Weights of a small image diffusion model.
Model: 2.64M parameters, 32-pixel images, arch unet, norm layernorm, activation leaky_relu, widths [48, 96, 144].
Training: adamw at rate 0.003, 13300 steps, batches of 256.
Data: trained on regions of photos with short descriptions (Visual Genome), 101725 training examples, 33.5 epochs.
Rows from block 2 of a small image diffusion model, named by matrix and row number. Rows with one number belong to one channel. Each number is 128 + 32 x the weight over its row's rms, rounded and kept within 0 to 255. All counts start at 0. Numbers have three digits each.
After each channel's rows are labels from the 100 images, of 14848 (inputs lightly noised), where the channel reaches its highest value: "patch colour" is the nearest of a few named colours to the mean colour under the peak. Only what is clearly more common there than usual is listed. The data: regions of photos with short descriptions (Visual Genome).
# convs0: first 3x3 conv (model.enc.0.2.convs.0.weight, 48x48x3x3, each kernel summed), inputs 0-47
# convs1: second 3x3 conv (model.enc.0.2.convs.1.weight, 48x48x3x3, transposed, each kernel summed), outputs 0-47

convs0.43:091102083089121129135114113115127111116137125150119184101083104111111129128152101125145157134146101128102124021154126021107104145186099140157107
convs1.43:129128121241077146128159128128094129195130128128128105128131139122129173134207126134142167215128160128129130131129130213121124128127127129133130
patch colour: white

convs0.44:127125164136127151173111102091125137156127135132141129091201013124127147128174201135117119093125116128128170165173103126133159072163117129161122
convs1.44:132128114185093127129094140125025127162133129150129122128129144115128143128214104127128124234127147128132029121141123130129129131122134113132131
patch colour: white; pink

convs0.9:128232151062087094116126134137128131132127127133108167129122125146127103128126111119147128192130142128128143143200107074144138128120227134161082
convs1.9:128127132094123136124141127128128129134129128128128113128128231128128188128126118127127255168128133128128097122130128124128130128128122124136128
patch colour: white

convs0.3:107134084126095128153126113134162114162117126138119127122138000095136170128184047110145149123140069128110143126098125102126115126174125116128120
convs1.3:140128157092089228128208128128084128149133128131128101127128175130128155132166147134122129131122131128126025195131128096125121129128127162187129
patch colour: white

convs0.11:129140093140118146140127134126128117128128128146128128128128129065128184128134000085131129128136155128128049034137130113159082128146134128133122
convs1.11:128129108109138132128106128127081128129139125128128149128128143255129140145151100146125124166126140128122127210108129083127175128091126139086128
patch colour: pink; white

convs0.46:090166123178128142104142117101132126151138125091137134125134030117128086128133093175177132122144078128124169125100138167113097126192132130226111
convs1.46:096124116255139124144141129135069128165127130121128188136158096087131214128203093099124124102113126128128128109130128119129121129109128125154130
patch colour: black

convs0.40:074128119195046151129155127130134122134128128126113129123127117132129128128138036130133139058140105128128158050127131079081123127195121077126126
convs1.40:178127102139223130134142128131048128129129124115128121130134128131127143126177118138096128125104072128116093151140130104124133128081125255163131
patch colour: black

convs0.33:127173134116133119000120154132128124118114126139097130122118149133127119128117148107116129149111171128112136166137107147118105123021129115142087
convs1.33:128127129121118128133126127133060130114130110128128114123128142096128169131000107176124132142139132128128114080113128142127209129105130115123128
patch colour: white; pink

convs0.2:119139181142198144095144137159128139135132120097191135106076101062137091128165170131121108118130151128129115136102112255139124136121128095102118
convs1.2:130128096146058104134089128128126128128129127128128087127128072116128142128089106111144126105129135128130130092128128255128121128147128052183128
patch colour: pink

convs0.29:097120124061135079150067122124122122129138125098102128117125215094127127128083127130055126154071173128147104047124121079127134110119124175118145
convs1.29:128128134056091109126094128128128128160129128128128113130124152150127255128065078127128128171129143128127057182117128096128130128084130085135128
patch colour: pink

convs0.23:120091056127125135142124112128127143129128123148111000129137130135128161128128100125130128124131090128132107121128139118132125128129102125109131
convs1.23:116128118082118130128145128128115128130131128136128165131125118145129130128131217128132156088128131128112157000128129192126127128129128149207128
patch colour: white

convs0.21:106133120120124126208126086093120126042131108104130128112118116128133126128199125035188119126160070128127131123119139131105194078147125129144139
convs1.21:131128112255121123108148128135128130148126130128128158137132133117132151128221074115125147128095131128128127131127128125136090129097124094208130
patch colour: red

convs0.42:093139087091139118071073118115125134129129140106149134131084055179133123128139146205146120092141018128156142116133118123114131126158116110187117
convs1.42:138127127255115141137143128129127127136129123166128160120134133069127114127184104106127135104119101128133127128132129119129099129104128124149128
patch colour: white

convs0.10:114110154131116133237118139125150163147117134144116120156162151148144129128076148124136035104120150128139174131129152140201144151130118125134216
convs1.10:081128141145069130123119128135114127150124130148128061136133159122143183126171192141147132240119121128132023142167128130152117131121121133139129
patch colour: white

convs0.26:098139127131110121180127077191074155102146117130160128127129130135124119128195121199158125123162131128149091165123115119083068090043128147106079
convs1.26:127122147009123123064133128135128130134128134126128112123132129137127148127115173111155130131123124128128129139128134138132136126255121187093128
patch colour: red

convs0.27:129147115125137115133124120115122122130129133135171128148106101110137231128107029110127128115122124128154084210143115120159085112097129048081118
convs1.27:104132149177130131113193128120123129121132126161128150121127176219130118151116139143129127091128113128126139255142129139123140130087130210128126
patch colour: white; pink

convs0.18:131135110138116117158129125129140131126131132119097112126163126079132135128129000111129135141132128128130099147133125156137114135147141143110130
convs1.18:124128186149126039125125128123109128119125128112128183128128142000132139130131196134123144164125116128124111186094128128127132128156128091103127
patch colour: pink

convs0.36:171130090062162121099128128130132127116131127109114136132102105139144059128104116134123172080121122128123145102148123077123136129096128000129130
convs1.36:029133110120063049129124128120129126151124127149128105123119128138131161137119204108139128205141119128138147033117131162125108126156130097123124
patch colour: pink

convs0.15:081129127122070123147135155141128130129138131089136128131112132169128095128131119124143122100140152128146118234144126255128130127121128144121129
convs1.15:102128136122087109128154128130128128131128128128128115128143139044129250127116151133129123094126125128137112106130128253128134128135128155064127
patch colour: grey

convs0.12:087077146086107211154130109117128151104129146142127097136117119116096171128058130113146130095134071128104120136097118076120116140053101129069190
convs1.12:111128160243076098123173128123127130138134128128128114123148182068128198128225193143142113107128139128122131119100128156131129128127126126136131
patch colour: black

convs0.4:080123093081062102201117119110129113156113126106162128113097149125106128128137095105202117195170167128133126108094119114081123129205128174143139
convs1.4:130128114138111103119109128128123128152129128120128139130136158168129255126178126140130138148112140128135126151116128089129136128086128159084128
patch colour: black

convs0.17:170129064133112137160083126131130132131124128109121119137129120158135120128128060115129148054133071128125001153172122129109114121124131176078125
convs1.17:118129128169179150128086127116128128126124128129128105128128109133134148129143181133133135249125123128128140020127129136128136128128128138234128
patch colour: white; pink

convs0.16:129134130109147135010128133130255121105133025104132128134129123127130128128168116129127121130127124128147126125127091129089118137136128128124149
convs1.16:128130128125122131168038116108136106059128124128128121145128130107127127128009127061128128122136127128128089123113128130128155125134021128124126
patch colour: white

convs0.45:095125124119125113148126119184071178169129145128135127099120122129113115128125125044138120131143128128139119129112132124104255135163082146123095
convs1.45:127126151092135119110127135130128127111122138128128122119128132138129124127155186046106133130128131128128135136122128128143022138255138163126128
patch colour: blue; cyan

convs0.32:121000123125128134131128129105106128128252128123118128188128114128132129128158114144136128119126131128108119124127166112146136118137110128128144
convs1.32:128091142133135136150164139142128162149006128200128124034144139156165125127119132144161124130135140128128138158130134134151155104061089124136087
patch colour: red

convs0.25:128128028166128167121128073037126068130139128111131129131187140107128130128130128135075104089078189128136085115120124115128123075112124128126124
convs1.25:133129057000157122134194143128130111083135126105129038133152097121114125127109100128129132086128121127112127130125127124127126127150157113117114
patch colour: black