{
  "model": "image diffusion model",
  "objective": "v",
  "norm": "layernorm",
  "widths": [48, 96, 144],
  "blocks_per_level": 3,
  "optimizer": "adamw",
  "epochs": 33.5,
  "warmup_steps": 1330,
  "weight_decay": 0.0
}
Rows from block 6 of a small image diffusion model, named by matrix and row number. Rows with one number belong to one channel. Each number is 128 + 32 x the weight over its row's rms, rounded and kept within 0 to 255. All counts start at 0.
After each channel's rows are labels from the 100 images, of 14848 (inputs lightly noised), where the channel reaches its highest value: "patch colour" is the nearest of a few named colours to the mean colour under the peak. Only what is clearly more common there than usual is listed. The data: regions of photos with short descriptions (Visual Genome). In brackets: how many of the 100.
# convs0: first 3x3 conv (model.mid.0.convs.0.weight, 144x144x3x3, each kernel summed), inputs 72-107
# convs1: second 3x3 conv (model.mid.0.convs.1.weight, 144x144x3x3, transposed, each kernel summed), outputs 72-107

convs0.64 [118 127 127 107 125 117 140 136 115 125 125 134 125 128 126 126 110 122 127 129 220 111 203 125 127 128 128 125 115 126 127 125 122 125 123 137]
convs1.64 [ 97 123 103 142 127 126 125 108 122 127 128 131 129 127 135 123 212 116 127 127 127 125 126 128 128 127  48 124 255 126 127 127 122 128 129 142]
patch colour: brown (68)

convs0.54 [121 117 134 110 125 125 137 131 124 123 122 128 124 124 126 125 124 127 126 128 255 124 171 122 127 123   2 121 111 128 126 125 118 123 119 137]
convs1.54 [ 85 123 106 133 128 128 129 105 128 129 131 126 129 129 141 129 225 102 130 128 127 127 128 129 128 128  91 129 253 128 128 128 102 128 127 132]
patch colour: brown (75)

convs0.50 [122 126 134  89 127 118 130 137 117 126 126 127 128 126 127 127 120 126 127 129 255 122 159 125 126 124 125 125 122 127 125 125 119 125 124 140]
convs1.50 [118 130 131 134 129 130 121 125 129 128 129 118 128 129 129 131 255  99 129 129 130 128 133 129 128 129 139 131 129 129 129 129 116 128 128 130]
patch colour: brown (63)

convs0.14 [122 128 125 101 126 126 118 134 121 126 127 131 126 126 119 126  74 124 126 129 197 121 167 126 126 125 128 126 134 127 126 126 122 126 127 136]
convs1.14 [115 126 134 120 128 120 125 164 124 120 121 118 123 120 123 120 174 116 118 125 131 111 129 125 123 122   8 121 166 127 122 127 138 123 136 151]
patch colour: grey (64)

convs0.74 [119 127 134 115 124 125 170 133 124 124 127 128 128 127 128 126 127 126 127 128 190 121 158 124 128 127 128 125 116 124 127 122 118 126 119 136]
convs1.74 [ 88 127 112 157 128 129 125 121 129 128 128 124 129 128 131 130 198 118 129 129 129 128 127 130 129 129 101 128 235 128 129 128 115 128 127 142]
patch colour: brown (81)

convs0.12 [120 119 139 115 126 125 138 140 122 124 122 128 123 123 126 126 121 127 127 128 255 120 168 123 128 123 122 121 114 128 128 127 115 123 119 143]
convs1.12 [ 91 117 111 129 128 128 128 100 128 128 130 125 128 128 148 128 198 109 129 128 127 127 128 129 128 126  83 126 239 128 128 128 109 128 127 132]
patch colour: brown (82)

convs0.51 [123 128 125 114 126 120 129 133 121 125 127 149 118 126 123 126  51 125 127 129 243 122 207 127 126 126 127 125 125 127 126 127 121 126 126 130]
convs1.51 [128 141 233 128 128 128 124 149 128 126 128 125 127 128 128 130 131 129 122 128 131 122 174 124 127 128 108 133 127 128 128 128 136 128 140 135]
patch colour: grey (74)

convs0.38 [114 121 128 102 123 121 109 133 122 118 119 129 124 121 121 121 119 123 124 128 201 116 185 119 128 119 124 121  95 128 128 126 116 124 116 134]
convs1.38 [123 114  88 125 128 127 128 127 127 128 129 130 127 127 137 122 183 108 129 128 121 125 118 128 127 126 111 123 255 127 127 128 108 128 129 158]
patch colour: brown (70)

convs0.85 [124 128 132 112 126 126 151 132 124 126 128 127 128 128 128 128 151 127 128 129 206 123 135 127 128 128 128 126 121 126 127 125 122 127 125 134]
convs1.85 [101 128 121 151 129 130 128  97 130 129 128 125 130 129 129 131 220 113 130 129 130 129 130 130 129 129 108 130 209 128 129 129 107 128 129 129]
patch colour: brown (72)

convs0.130 [123 126 124 107 125 121 132 132 128 125 126 142 114 125 123 126  65 127 126 130 212 123 185 126 126 125 127 125 129 126 126 126 124 125 125 131]
convs1.130 [124 135 176 122 128 126 123 165 126 125 126  82 125 126 127 126 111 133 122 127 130 124 145 126 127 127 129 126 103 128 128 128 137 127 129 131]
patch colour: grey (65)

convs0.117 [123 127 131  95 126 123 144 135 114 126 127 129 127 126 125 127 113 126 127 128 249 108 182 126 126 124 128 126 119 126 126 125 122 126 125 135]
convs1.117 [116 129 127 132 128 129 126 111 129 129 129 125 129 129 130 130 181 100 129 129 130 128 131 129 129 130 130 129 157 129 129 128 112 128 129 131]
patch colour: brown (70)

convs0.133 [129 128 129 112 128 128 138 129 124 128 128 127 122 134 127 128 234 128 128 129 120 202 118 128 128 128 128 128 117 128 128 128 119 128 128 121]
convs1.133 [230 123 127 184 127 128 123 122 127 128 128 128 126 128 128 125   0 109 152 128 128 128 127 127 128 128 151 125 129 128 129 128 126 127 128 128]
patch colour: grey (77)

convs0.7 [128 127 130 127 126 124 128 128  90 128 118 128 129 128 142 128 106 128 128 129 223 114 123 128 128 126 120 119 126 124 128 128 126 109 100 131]
convs1.7 [ 95 135 124 205 130 131 101 134 129 134 133  80 132 131 146 132  99 122 134 132 128 133 132 131 131 130 255 128 126 128 130 130 112 131 124 133]
patch colour: grey (72)

convs0.141 [118 120 138  96 122 119 163 133 118 121 122 130 121 124 125 124 140 123 125 128 225 121 184 121 125 123 125 119 109 123 123 122 114 120 117 136]
convs1.141 [102 124 112 142 128 128 125  97 128 128 130 125 129 128 140 129 199 115 129 128 129 127 128 129 128 128 126 127 232 128 128 128 109 128 128 136]
patch colour: brown (82)

convs0.108 [119 126 131  92 125 125 144 137 119 125 126 130 127 128 126 126 114 126 127 129 188 120 188 125 126 128 128 124 119 126 126 124 124 125 122 135]
convs1.108 [ 99 125 106 138 128 127 127 118 126 127 128 124 128 127 132 126 196 115 127 128 127 126 127 128 128 127  84 124 231 126 127 128 109 128 129 134]
patch colour: brown (63)