{"arch": "unet", "dataset": "regions of photos with short descriptions (Visual Genome)", "conditioning": "none", "cond_dim": 128, "norm": "layernorm", "upsampling": "nearest_conv", "eps": 1e-10, "grad_clip": 1.0, "l1_shrink": 0.03, "batch_size": 256, "epochs": 33.5, "lr_schedule": "step", "warmup_steps": 1330, "weight_decay": 0.0}
Rows from block 6 of a small image diffusion model, named by matrix and row number. Rows with one number belong to one channel. Each number is 500 + 40 x the weight over its row's rms, rounded and kept within 0 to 999. All counts start at 0. Numbers have three digits each.
After each channel's rows are labels from the 100 images, of 14848 (inputs lightly noised), where the channel reaches its highest value: "place" is the part of the image that holds the peak; "colour at peak" is the nearest of a few named colours to the mean colour under the peak. Only what is clearly more common there than usual is listed. The data: regions of photos with short descriptions (Visual Genome). In brackets: how many of the 100, against the usual share in percent.
# convs0: first 3x3 conv (model.mid.0.convs.0.weight, 144x144x3x3, each kernel summed), inputs 72-107
# convs1: second 3x3 conv (model.mid.0.convs.1.weight, 144x144x3x3, transposed, each kernel summed), outputs 72-107

convs0.143:500502500516519509513552460537509498501544473510463500500500442437577500500521601503577501500515473509607468
convs1.143:494523505493500496501515517505500502502501490496595507500502533473497500500512342498581501500500503502463555
place: top left (35 vs 14.1); middle left (30 vs 9.4)
colour at peak: grey (75 vs 35.7)

convs0.31:494499502482497497512505494497498499498497498498530492497499524379520496499496506496502497497496499497496511
convs1.31:498504507485500505497499508502503565504504496507901485503501500503499502503503419505544505503501523501497495
place: top left (36 vs 14.1)
colour at peak: grey (69 vs 35.7)

convs0.102:499492500496499500486495498498497501500499491498516499500500483508499500500498498500466500500499498497509469
convs1.102:583474500499503500493486499508504515500502502498477500531500501500500500500503493497515500500501487502526505
place: bottom left (89 vs 14.1)
colour at peak: grey (94 vs 35.7)

convs0.26:498498496490500499451489434499501509505503499500535494500497487494522500499500502450499500500500500488483482
convs1.26:560490481471501507478481509504502562505503487500513480504501496508454501504505507497576510503501620502505493
place: top left (45 vs 14.1)
colour at peak: grey (76 vs 35.7)

convs0.80:498500504488499495509503497499499500501499499500504498499500534498500499499499499499497499499498492499498504
convs1.80:494506503511502503490503503501501483502501501504538476502502505500504502502502485502581501502501501501501504
place: top right (39 vs 14.1); top centre (26 vs 9.4)
colour at peak: grey (61 vs 35.7)

convs0.18:498500500476499497510503494498499503498500499500502499499499648498529499499498498497490499499499522499499503
convs1.18:508503497512501502496453501502503511504502502503546482500501503499504500502501535500539504502502490502504502
place: bottom centre (26 vs 9.4)
colour at peak: brown (63 vs 32.5)

convs0.45:502497497498497495522508500497497500505496484497507495496498509488490496497495477496502496496495498495497509
convs1.45:499507524499503504484495503501502427501501488504895469500502505504509501501502553502500502502502522500516494
place: top left (39 vs 14.1)
colour at peak: white (59 vs 5.1); pink (29 vs 9.5)

convs0.24:493500497469497494488506488495498506478497493497401495497499584494545496497495498496494497496497495496497507
convs1.24:487499524507501500500372503500501490502500503499622488499501501496504500500500436500582502500500502500500504
place: top centre (27 vs 9.4)
colour at peak: brown (60 vs 32.5)

convs0.127:497500508497499499325505495499500498500499501500526499500500578496510498499500500498493498499497496499497506
convs1.127:477502497508503504487495506503502495503502500506630456504503505501505504502502501505526502502502489501499502
place: bottom centre (41 vs 9.4)
colour at peak: brown (71 vs 32.5)

convs0.1:521508492491494510497564550483476499484495511487543496501509511558527493499509535546434502497491533495615519
convs1.1:520484517507500502519468509507508486504502497492459515477505501527499486502501451517553535505509556502506502
place: top right (43 vs 14.1); top centre (41 vs 9.4)
colour at peak: pink (35 vs 9.5)

convs0.123:493495496498492500468490433500500509501505498500504499500501528520533500500504479370490490500518502468492475
convs1.123:564472458466503505467434511502501560502503491495527454504501497508378501503502512492518512502501539502498496
place: top right (44 vs 14.1); top centre (26 vs 9.4)
colour at peak: grey (65 vs 35.7)

convs0.100:503497498481496494503502496497496488491496491496493497497498499494447496497497497494504496497495496495499546
convs1.100:500508509511503506495494508503502498505504496509564471502504507501506502504505467507498501505504495503504499
place: top left (44 vs 14.1)
colour at peak: white (50 vs 5.1); pink (38 vs 9.5)

convs0.75:500502500503501501564508509501500495500501510503516501502500561479494501501500501501533501501499499502499510
convs1.75:506473499513502500495458500509504494500504523500594500693500499513500500500505476499531493499503470503499499
place: top right (79 vs 14.1)
colour at peak: brown (62 vs 32.5)

convs0.13:500499503566500500511499505500520500502500541500499500500501494501498500500500504500493500500500500511499498
convs1.13:499499495494500500503500500500501446501501500500564495500509496500500500500500492500500500500502500500281500
place: top left (50 vs 14.1)
colour at peak: brown (70 vs 32.5)

convs0.46:496498504486498498497504495494486499499497501499496494499500605496541498500495472493490500500499495498490505
convs1.46:489531508501500502498471503500504493501502530507552444501500504499523501502502562505526502501501482501501507
place: top centre (28 vs 9.4)
colour at peak: grey (67 vs 35.7)

convs0.110:484491506493502501489514498496494500501497497502502500502500652488509495500498498493464500500499482497485520
convs1.110:460494461501500500499496500504503498501502524500527474505500487509494502501499447496561499500500455501497502
place: bottom right (37 vs 14.1)
colour at peak: brown (62 vs 32.5)

convs0.19:467502501534504502532524485500498501499477503500364499500499467487500500510510471475430499500489465503425537
convs1.19:496501506485503503508462503502505741499503453505502539503511497524501502502503485502442506504508436501489468
place: top left (36 vs 14.1); top centre (27 vs 9.4)
colour at peak: brown (60 vs 32.5)

convs0.32:486501503469498498528510492498499505499500499500486493500501607481576497500500500496483498499496493497493511
convs1.32:469499468515500499498490499499500498501500504500631493500499499498495501500500421497656500500500491500498513
place: bottom centre (26 vs 9.4)
colour at peak: brown (70 vs 32.5)

convs0.36:503505503511502502515518502503504484507502509505504503502498500496431504504503502504504500502503505502505538
convs1.36:463497493501500500502500501501517364501501499500511497500500497499494500500500503512375503501502502505317499
place: top left (46 vs 14.1); bottom left (39 vs 14.1)
colour at peak: grey (70 vs 35.7)

convs0.139:495540503484499501485559548514543502515492501510581528501499531479517525501503379492517500501516517543540472
convs1.139:591475463476500501499474503502486541509504475492503489500502513519480499508494736499495501500501476499445491
place: middle left (46 vs 9.4)
colour at peak: grey (84 vs 35.7)

convs0.73:486490500498500499486498489495494505500499498500487495500500504498506500500497497500486500500500495495491501
convs1.73:503440483511500500505483497516520507500502513498464500500500501500499500501506493500510497500501493504503504
place: bottom left (43 vs 14.1); bottom right (36 vs 14.1)
colour at peak: grey (82 vs 35.7)