A small image diffusion model, trained from scratch: 2.64M parameters.
Rows from block 9, named by matrix and row number. Each number is 500 + 50 x the weight over the matrix's rms, rounded and kept within 0 to 999. All counts start at 0. Numbers have three digits each.
# emb: conditioning projection (model.decb.0.1.emb.weight, 96x128), inputs 64-127
emb.32:500500500500500500500500500500500562500500511500500500540500499386352500500500505497500516500500500500500504500504647501500500500499443496500500682500501500500500500445500500497500526500500500
emb.33:500500500500500500500500491500500500500500499498500500501500500498516500500491475500500500500500500500526500500501501500499500500500498500500500490500500500500500500500500500500518500500500500
emb.34:500500500503500500500500501500500500500500500500500500500500500476500500500500507500500500502500500500504501500500500500500500500500499500500500500500500500500500500500500500500500500500500500
emb.35:500500500504500500500500509500500500500500500509500500501500500434474500500508518500500500514500500500483500500502495500515500500500477499500500512500500500500500500458500500500499499500500500
emb.36:500500500500500500500500499500500500500500501499500500502500500500500500500498470500500500499500500500501500500500500500500500500500500500500499513500500500500500500500500500500500500500500500
emb.37:500500500500500500500500500500500500500500499500500500502500500500500500500500500500500500506500500500500500500500500500504500500500499500500500504500500500500500500500500500500500499500500500
emb.38:500500435456815500500500478500500500500500501498500500499500500723502500500432471500500500290500500500719480558478501499498500500500603507500499448500495500500500500567500500500501501500500500
emb.39:500500500503500500500500511500500500500500500516500500501500500426434500500513524500500500520500500500475503500501491500523500500500495500500500520500500500500500500479500500500498499500500500
emb.40:500500500500500500500500510500500500500500500514500500501500500500466500500515506500500500519500500500477500500500498500523500500500500500500500514500500500500500500500500500500498499500500500
emb.41:500500639505500500500500501500500500500500509502500500500500500275356500500501503499500500479500500500476526500501906500502500500500482498500489538500500500500500500469500500496521491500500500
emb.42:500500500500500500500500500500500500500500500500500500500500500497500500500500501500500500501500500500501500500500500500500500500500500500500500500500500500500500500500500500500500500500500500
emb.43:500500500500500500500500500500500500500500500500500500500500500500500500500500500500500500500500500500500500500500500500500500500500499500500500500500500500500500500500500500500500500500500500
emb.44:500500501500500500500500491500500500500500499495500500501500500500505500500493500500500500675500500500510500500502503500496500500500500500500500487500500500500500500500500500500500499500500500
emb.45:500500500999500500500500500500500835500500500500500500437500500020570500500500779000500500995500500500715810500498500500500500500827000501500999500500500500500500500000500500500788503519500500
emb.46:500500500500500500500500500500500500500500500556500500501500500500500500500500624500500500500500500500499640500500500500500500500500499500500500506500500500500500500500500500500500500500500500
emb.47:500500500863385500500500507500500500500500491989500500496500500510741477500999826425500548954500500500000732500497500499922500500500371505500806499500499500500500500500500500507500505566500500
emb.48:500500501500499500500500502500500500500500500550500500502500500499499500500518500500500500500500500500274500500500500500507500500500497500500500521500500500500500500500500500500500499500500500
emb.49:500500500500500500500500500500500500500500500500500500501500500500500500500499500500500500500500500500504500500500500500500500500500500500500500502500500500500500500500500500500500500500500500
emb.50:500500500500486500500500499500500500500500500578500500502500500515503500500496500500500500499500500500512500500500500500499500500500500500500500504500500500500500500500500500500500500500500500
emb.51:500500500500500500500500506500500500500500500510500500502500500500484500500505500500500500500500500500477500500501499500514500500500499499500500510500500500500500500500500500500500499500500500
emb.52:500500500500500500500500500500500500500500500500500500501500500500500500500500500500500500509500500500500500500501500500501500500500499500500500503500500500500500500500500500500500499500500500
emb.53:500500500463482500500500482500500500500500500499500500501500500585550500500481491500500505491500500500530500500500508500489500500500505500500499487500500500500500500540500500500504500500500500
emb.54:500500500500500500500500525500500500500500500518500500501500500481500500500504511500500500516500500500491500500503498500526500500500498500500500501500500500500500500500500500500500499500500500
emb.55:500500493531500500500500521500500500500500485509500500500500497334421500571515502457500482282500500500495512578492493499509500500500423501500500582500500500500500500356500500500492501500500500
emb.56:500500500500500500500500500500500500500500500500500500500500500499500500500500500500500500500500500500501500500500500500500500500500499500500500500500500500500500500500500500500500500500500500
emb.57:500500500500500500500500508500500500500500500508500500501500500494473500500507507500500500513500500500482500500501496500515500500500413500500500515500500500500500500453500500500498499500500500
emb.58:500500501500500500500500500500500500500500499500500500502500500500500500500499500500500500500500500500484500500500500500500500500500500500500500502500500500500500500500500500500500500500500500
emb.59:500500500500500500500500518500500500500500563506500500501500500500499500500509500500500500505500500500491500500500500500515500500500499500500500502500500500500500500500500500500500500500500500
emb.60:500500500500500500500500514500500500500500500511500500501500500485499500500512509500500500521500500500489500500500499500519500500500498500500500502500500500500500500500500500500499499500500500
emb.61:500500498500501500500500499500500500500500502499500500499500500595500500500498499500500500486500500500502500509493500500498500500500536505500499500500500500500500500521500500501500501500500500
emb.62:500500501500500500500500500500500500500500499500500500501500500500500500500500500500500500597500500500500500500502500500500500500500499499500500489500500500500500500500500500500500499500500500
emb.63:500500500500500500500500513500500500500500500517500500501500500480499500500516513500500500523500500500485500500500497500528500500500499500500500502500500500500500500500500500500499499500500500
emb.64:500500500500500500500500515500500500500500500511500500501500500458500500500512510500500500523500500500490500500500497500520500500500499500500500502500500500500500500500500500500499499500500500
emb.65:500500500500500500500500502500500500500500500501500500501500500497490500500500500500500500510500500500500500500501500500509500500500499500500500504500500500500500500500500500500500499500500500
emb.66:500500500500500500500500500500500500500500499500500500501500500499500500500500500500500500501500500500472500500501500500506500500500499500500500501500500500500500500500500500500500500500500500
emb.67:500500500500500500500500500500500500500500500500500500502500500500500500500500500500500500500500500500500500500501500500500500500500500500500500504500500500500500500500500500500500499500500500
emb.68:500500500500500500500500500500500500500500500500500500502500500500500500500500500500500500500500500500498500500500500500500500500500499500500500504500500500500500500500500500500500500500500500
emb.69:500500500500500500500500508500500500500500500507500500501500500485464500500505507500500500506500500500488500500501498500513500500500500500500500512500500500500500500500500500500499499500500500
emb.70:500500500500500500500500516500500500500500500518500500501500500500477500500513503500500500510500500500458500500501494500525500500500500500500500515500500500500500500500500500500499499500500500
emb.71:500500500500500500500500500500500500500500500500500500501500500500500500500500500500500500500500500500503500500501500500500500500500500500500500501500500500500500500500500500500500500500500500
emb.72:500500500500500500500500499500500500500500500500500500501500500500501500500499500500500500500500500500502500500501500500500500500500500500500500501500500500500500500500500500500500500500500500
emb.73:500500500503500500500500528500500500500500500510500500501500500400391500500520521488500460509500500500475502500502491500519500500500453498500500506500500500500500500412500500500498499500500500
emb.74:500500500467504500500500490500500500500500500495500500501500500542508500500488488500500501495500500500516500500500502500496500500500500500500499500500500500500500500500500500500501500500500500