{"model": "image diffusion model", "train_examples": 101725, "horizontal_flip": true, "conditioning": "none", "objective": "v", "cond_dim": 128, "hidden_act": "leaky_relu", "widths": [48, 96, 144], "attention": false, "upsampling": "nearest_conv", "init": "torch_default", "optimizer": "adamw", "beta2": 0.999, "l1_shrink": 0.03}
Rows from block 6 of a small image diffusion model, named by matrix and row number. Rows with one number belong to one channel. Each number is 128 + 24 x the weight over its row's rms, rounded and kept within 0 to 255. All counts start at 0. Numbers have three digits each.
Before each channel's rows are labels from the 100 images, of 14848 (inputs lightly noised), where the channel reaches its highest value: "colour at peak" is the nearest of a few named colours to the mean colour under the peak. Only what is clearly more common there than usual is listed. The data: regions of photos with short descriptions (Visual Genome). In brackets: how many of the 100.
# convs0: first 3x3 conv (model.mid.0.convs.0.weight, 144x144x3x3, each kernel summed), inputs 36-71
# convs1: second 3x3 conv (model.mid.0.convs.1.weight, 144x144x3x3, transposed, each kernel summed), outputs 36-71

colour at peak: grey (82)
convs0.73:129118128124134123126127129125128128119128122125127126086124122127116125125197132127128127123144126127125128
convs1.73:128148134129117130128132127124128129000128107131127132124129058131134134125134128120128129142124148129131128

colour at peak: brown (75)
convs0.54:129092139116148103115124131125126125125128106124123125137115124125114123121154137122125124123141114105124126
convs1.54:145128197128118133128128124128129128118128060128127129130128148130151129151092127123130128128125127129099128

colour at peak: brown (81)
convs0.74:130106169123169108125126128124125126126128000126127125135127123121106125122126141126125122124133127105124127
convs1.74:159129179128108153128128121128128129123128015128128128131128143131128128148089126128129129128124127128100128

colour at peak: brown (70)
convs0.32:129097128127176113125128123126128127127128000128128126132127124125110127116121134127126126128122127096125128
convs1.32:176128210128100131128128118128128128117128089128128128132128127129128128137095124127128129128127127128118128

colour at peak: white (59); pink (29)
convs0.45:140134129126093145127126127124126126127120113126126125123126126107119125132018122126125148126122127126125126
convs1.45:128128110128143124129129131128129130142128132128128129126128164124130128096105128120129130128126126130123130

colour at peak: brown (82)
convs0.141:130079154115167076112125128124118125124130078124124123136123119118099123121150138124124121123158121086123126
convs1.141:156128180128112133128128119128128128122128084128128128134128165132142129147090126126129129128112125129105128

colour at peak: brown (70)
convs0.38:133035163113177044119121130120123124124146064121122123137122120121083120116134134120121120119132124118120126
convs1.38:149128175128112133128127118125128127094127131128127127133127134128143128135114122120129128128127128127119128

colour at peak: brown (78)
convs0.58:130079144125156101118126127124125127125129097126126124134125121121103124120154133125125123124128125079123127
convs1.58:157128194128108132128128114127128128112128079128127127130128143132132128156113123123128130128115127128117128

colour at peak: brown (63)
convs0.131:129088138118147096121127138127122127126128116127126127137127124126124127126165135127127126127193122112126127
convs1.131:133129178129125132129129126129129129125129076129129130129129156132127130150115127130129130129121125130111128

colour at peak: pink (73)
convs0.65:146132128128110140121128056131128128128129059128128128128128131128135128136128000127128126126109128128131128
convs1.65:135122132126139127128128082128128128132128128128128128128128195119135128118129128128128127128127127128127128

colour at peak: brown (63)
convs0.50:131077167112125083115127136125120126125134116126127125131126124085104125126163132126126125125130122087125126
convs1.50:136128163128124128128129128129129129132128114128128129131128143131130128127031127131129130128127127129123129

colour at peak: brown (66)
convs0.9:131075129125155094119128124125127127127128054128127126131127124126099127118140132127126126128117125092125127
convs1.9:159127186128106131127128121128127128114128095128128127131128141131127128153091125122128129128126127128115128

colour at peak: brown (63)
convs0.108:131092132123143088124127128124126126126130000127127125132126124125109125123139133127126125125124127105125127
convs1.108:157127159128117132127127120126127127120127063128128127134128140129140128140074124124128128128124125127107128

colour at peak: grey (94)
convs0.102:131116102128111115127128136127128128113128127128128128000128126131127128121152131127128128127157124124123128
convs1.102:128134129129122130129129129129128128037128129129129130112130136133131130127130128126128129136132137129129129

colour at peak: brown (72)
convs0.85:130095149123142111123127128127124127127128041127128127137127126098117127123155134127127155127148127106126127
convs1.85:139129180128115132129129127128129130128128024128128129129128175132128129151090128130129130128127128129123128

colour at peak: brown (82)
convs0.12:129064163110164085108125129124127127125136095124123125136124124126098123123107139124125124123135111089123127
convs1.12:158128186128115130127128123127128128118127096128127128130127132129134129138083126123129128128127123128109128

colour at peak: brown (68)
convs0.64:130107131126170118123128125124127126127129016127127125131126125125106126119123133127126126126119127101125127
convs1.64:169127195128100133127127109125127127112127062128127127131127128128131128138103121126128129128123126127112127

colour at peak: pink (38)
convs0.67:141136146129011155129131012136128148133128134128130130123128142132130124145134077146128124138084127129141135
convs1.67:141127133131151123131130118136129128124129126130132129169131148132126132132129129122128129130127126130120129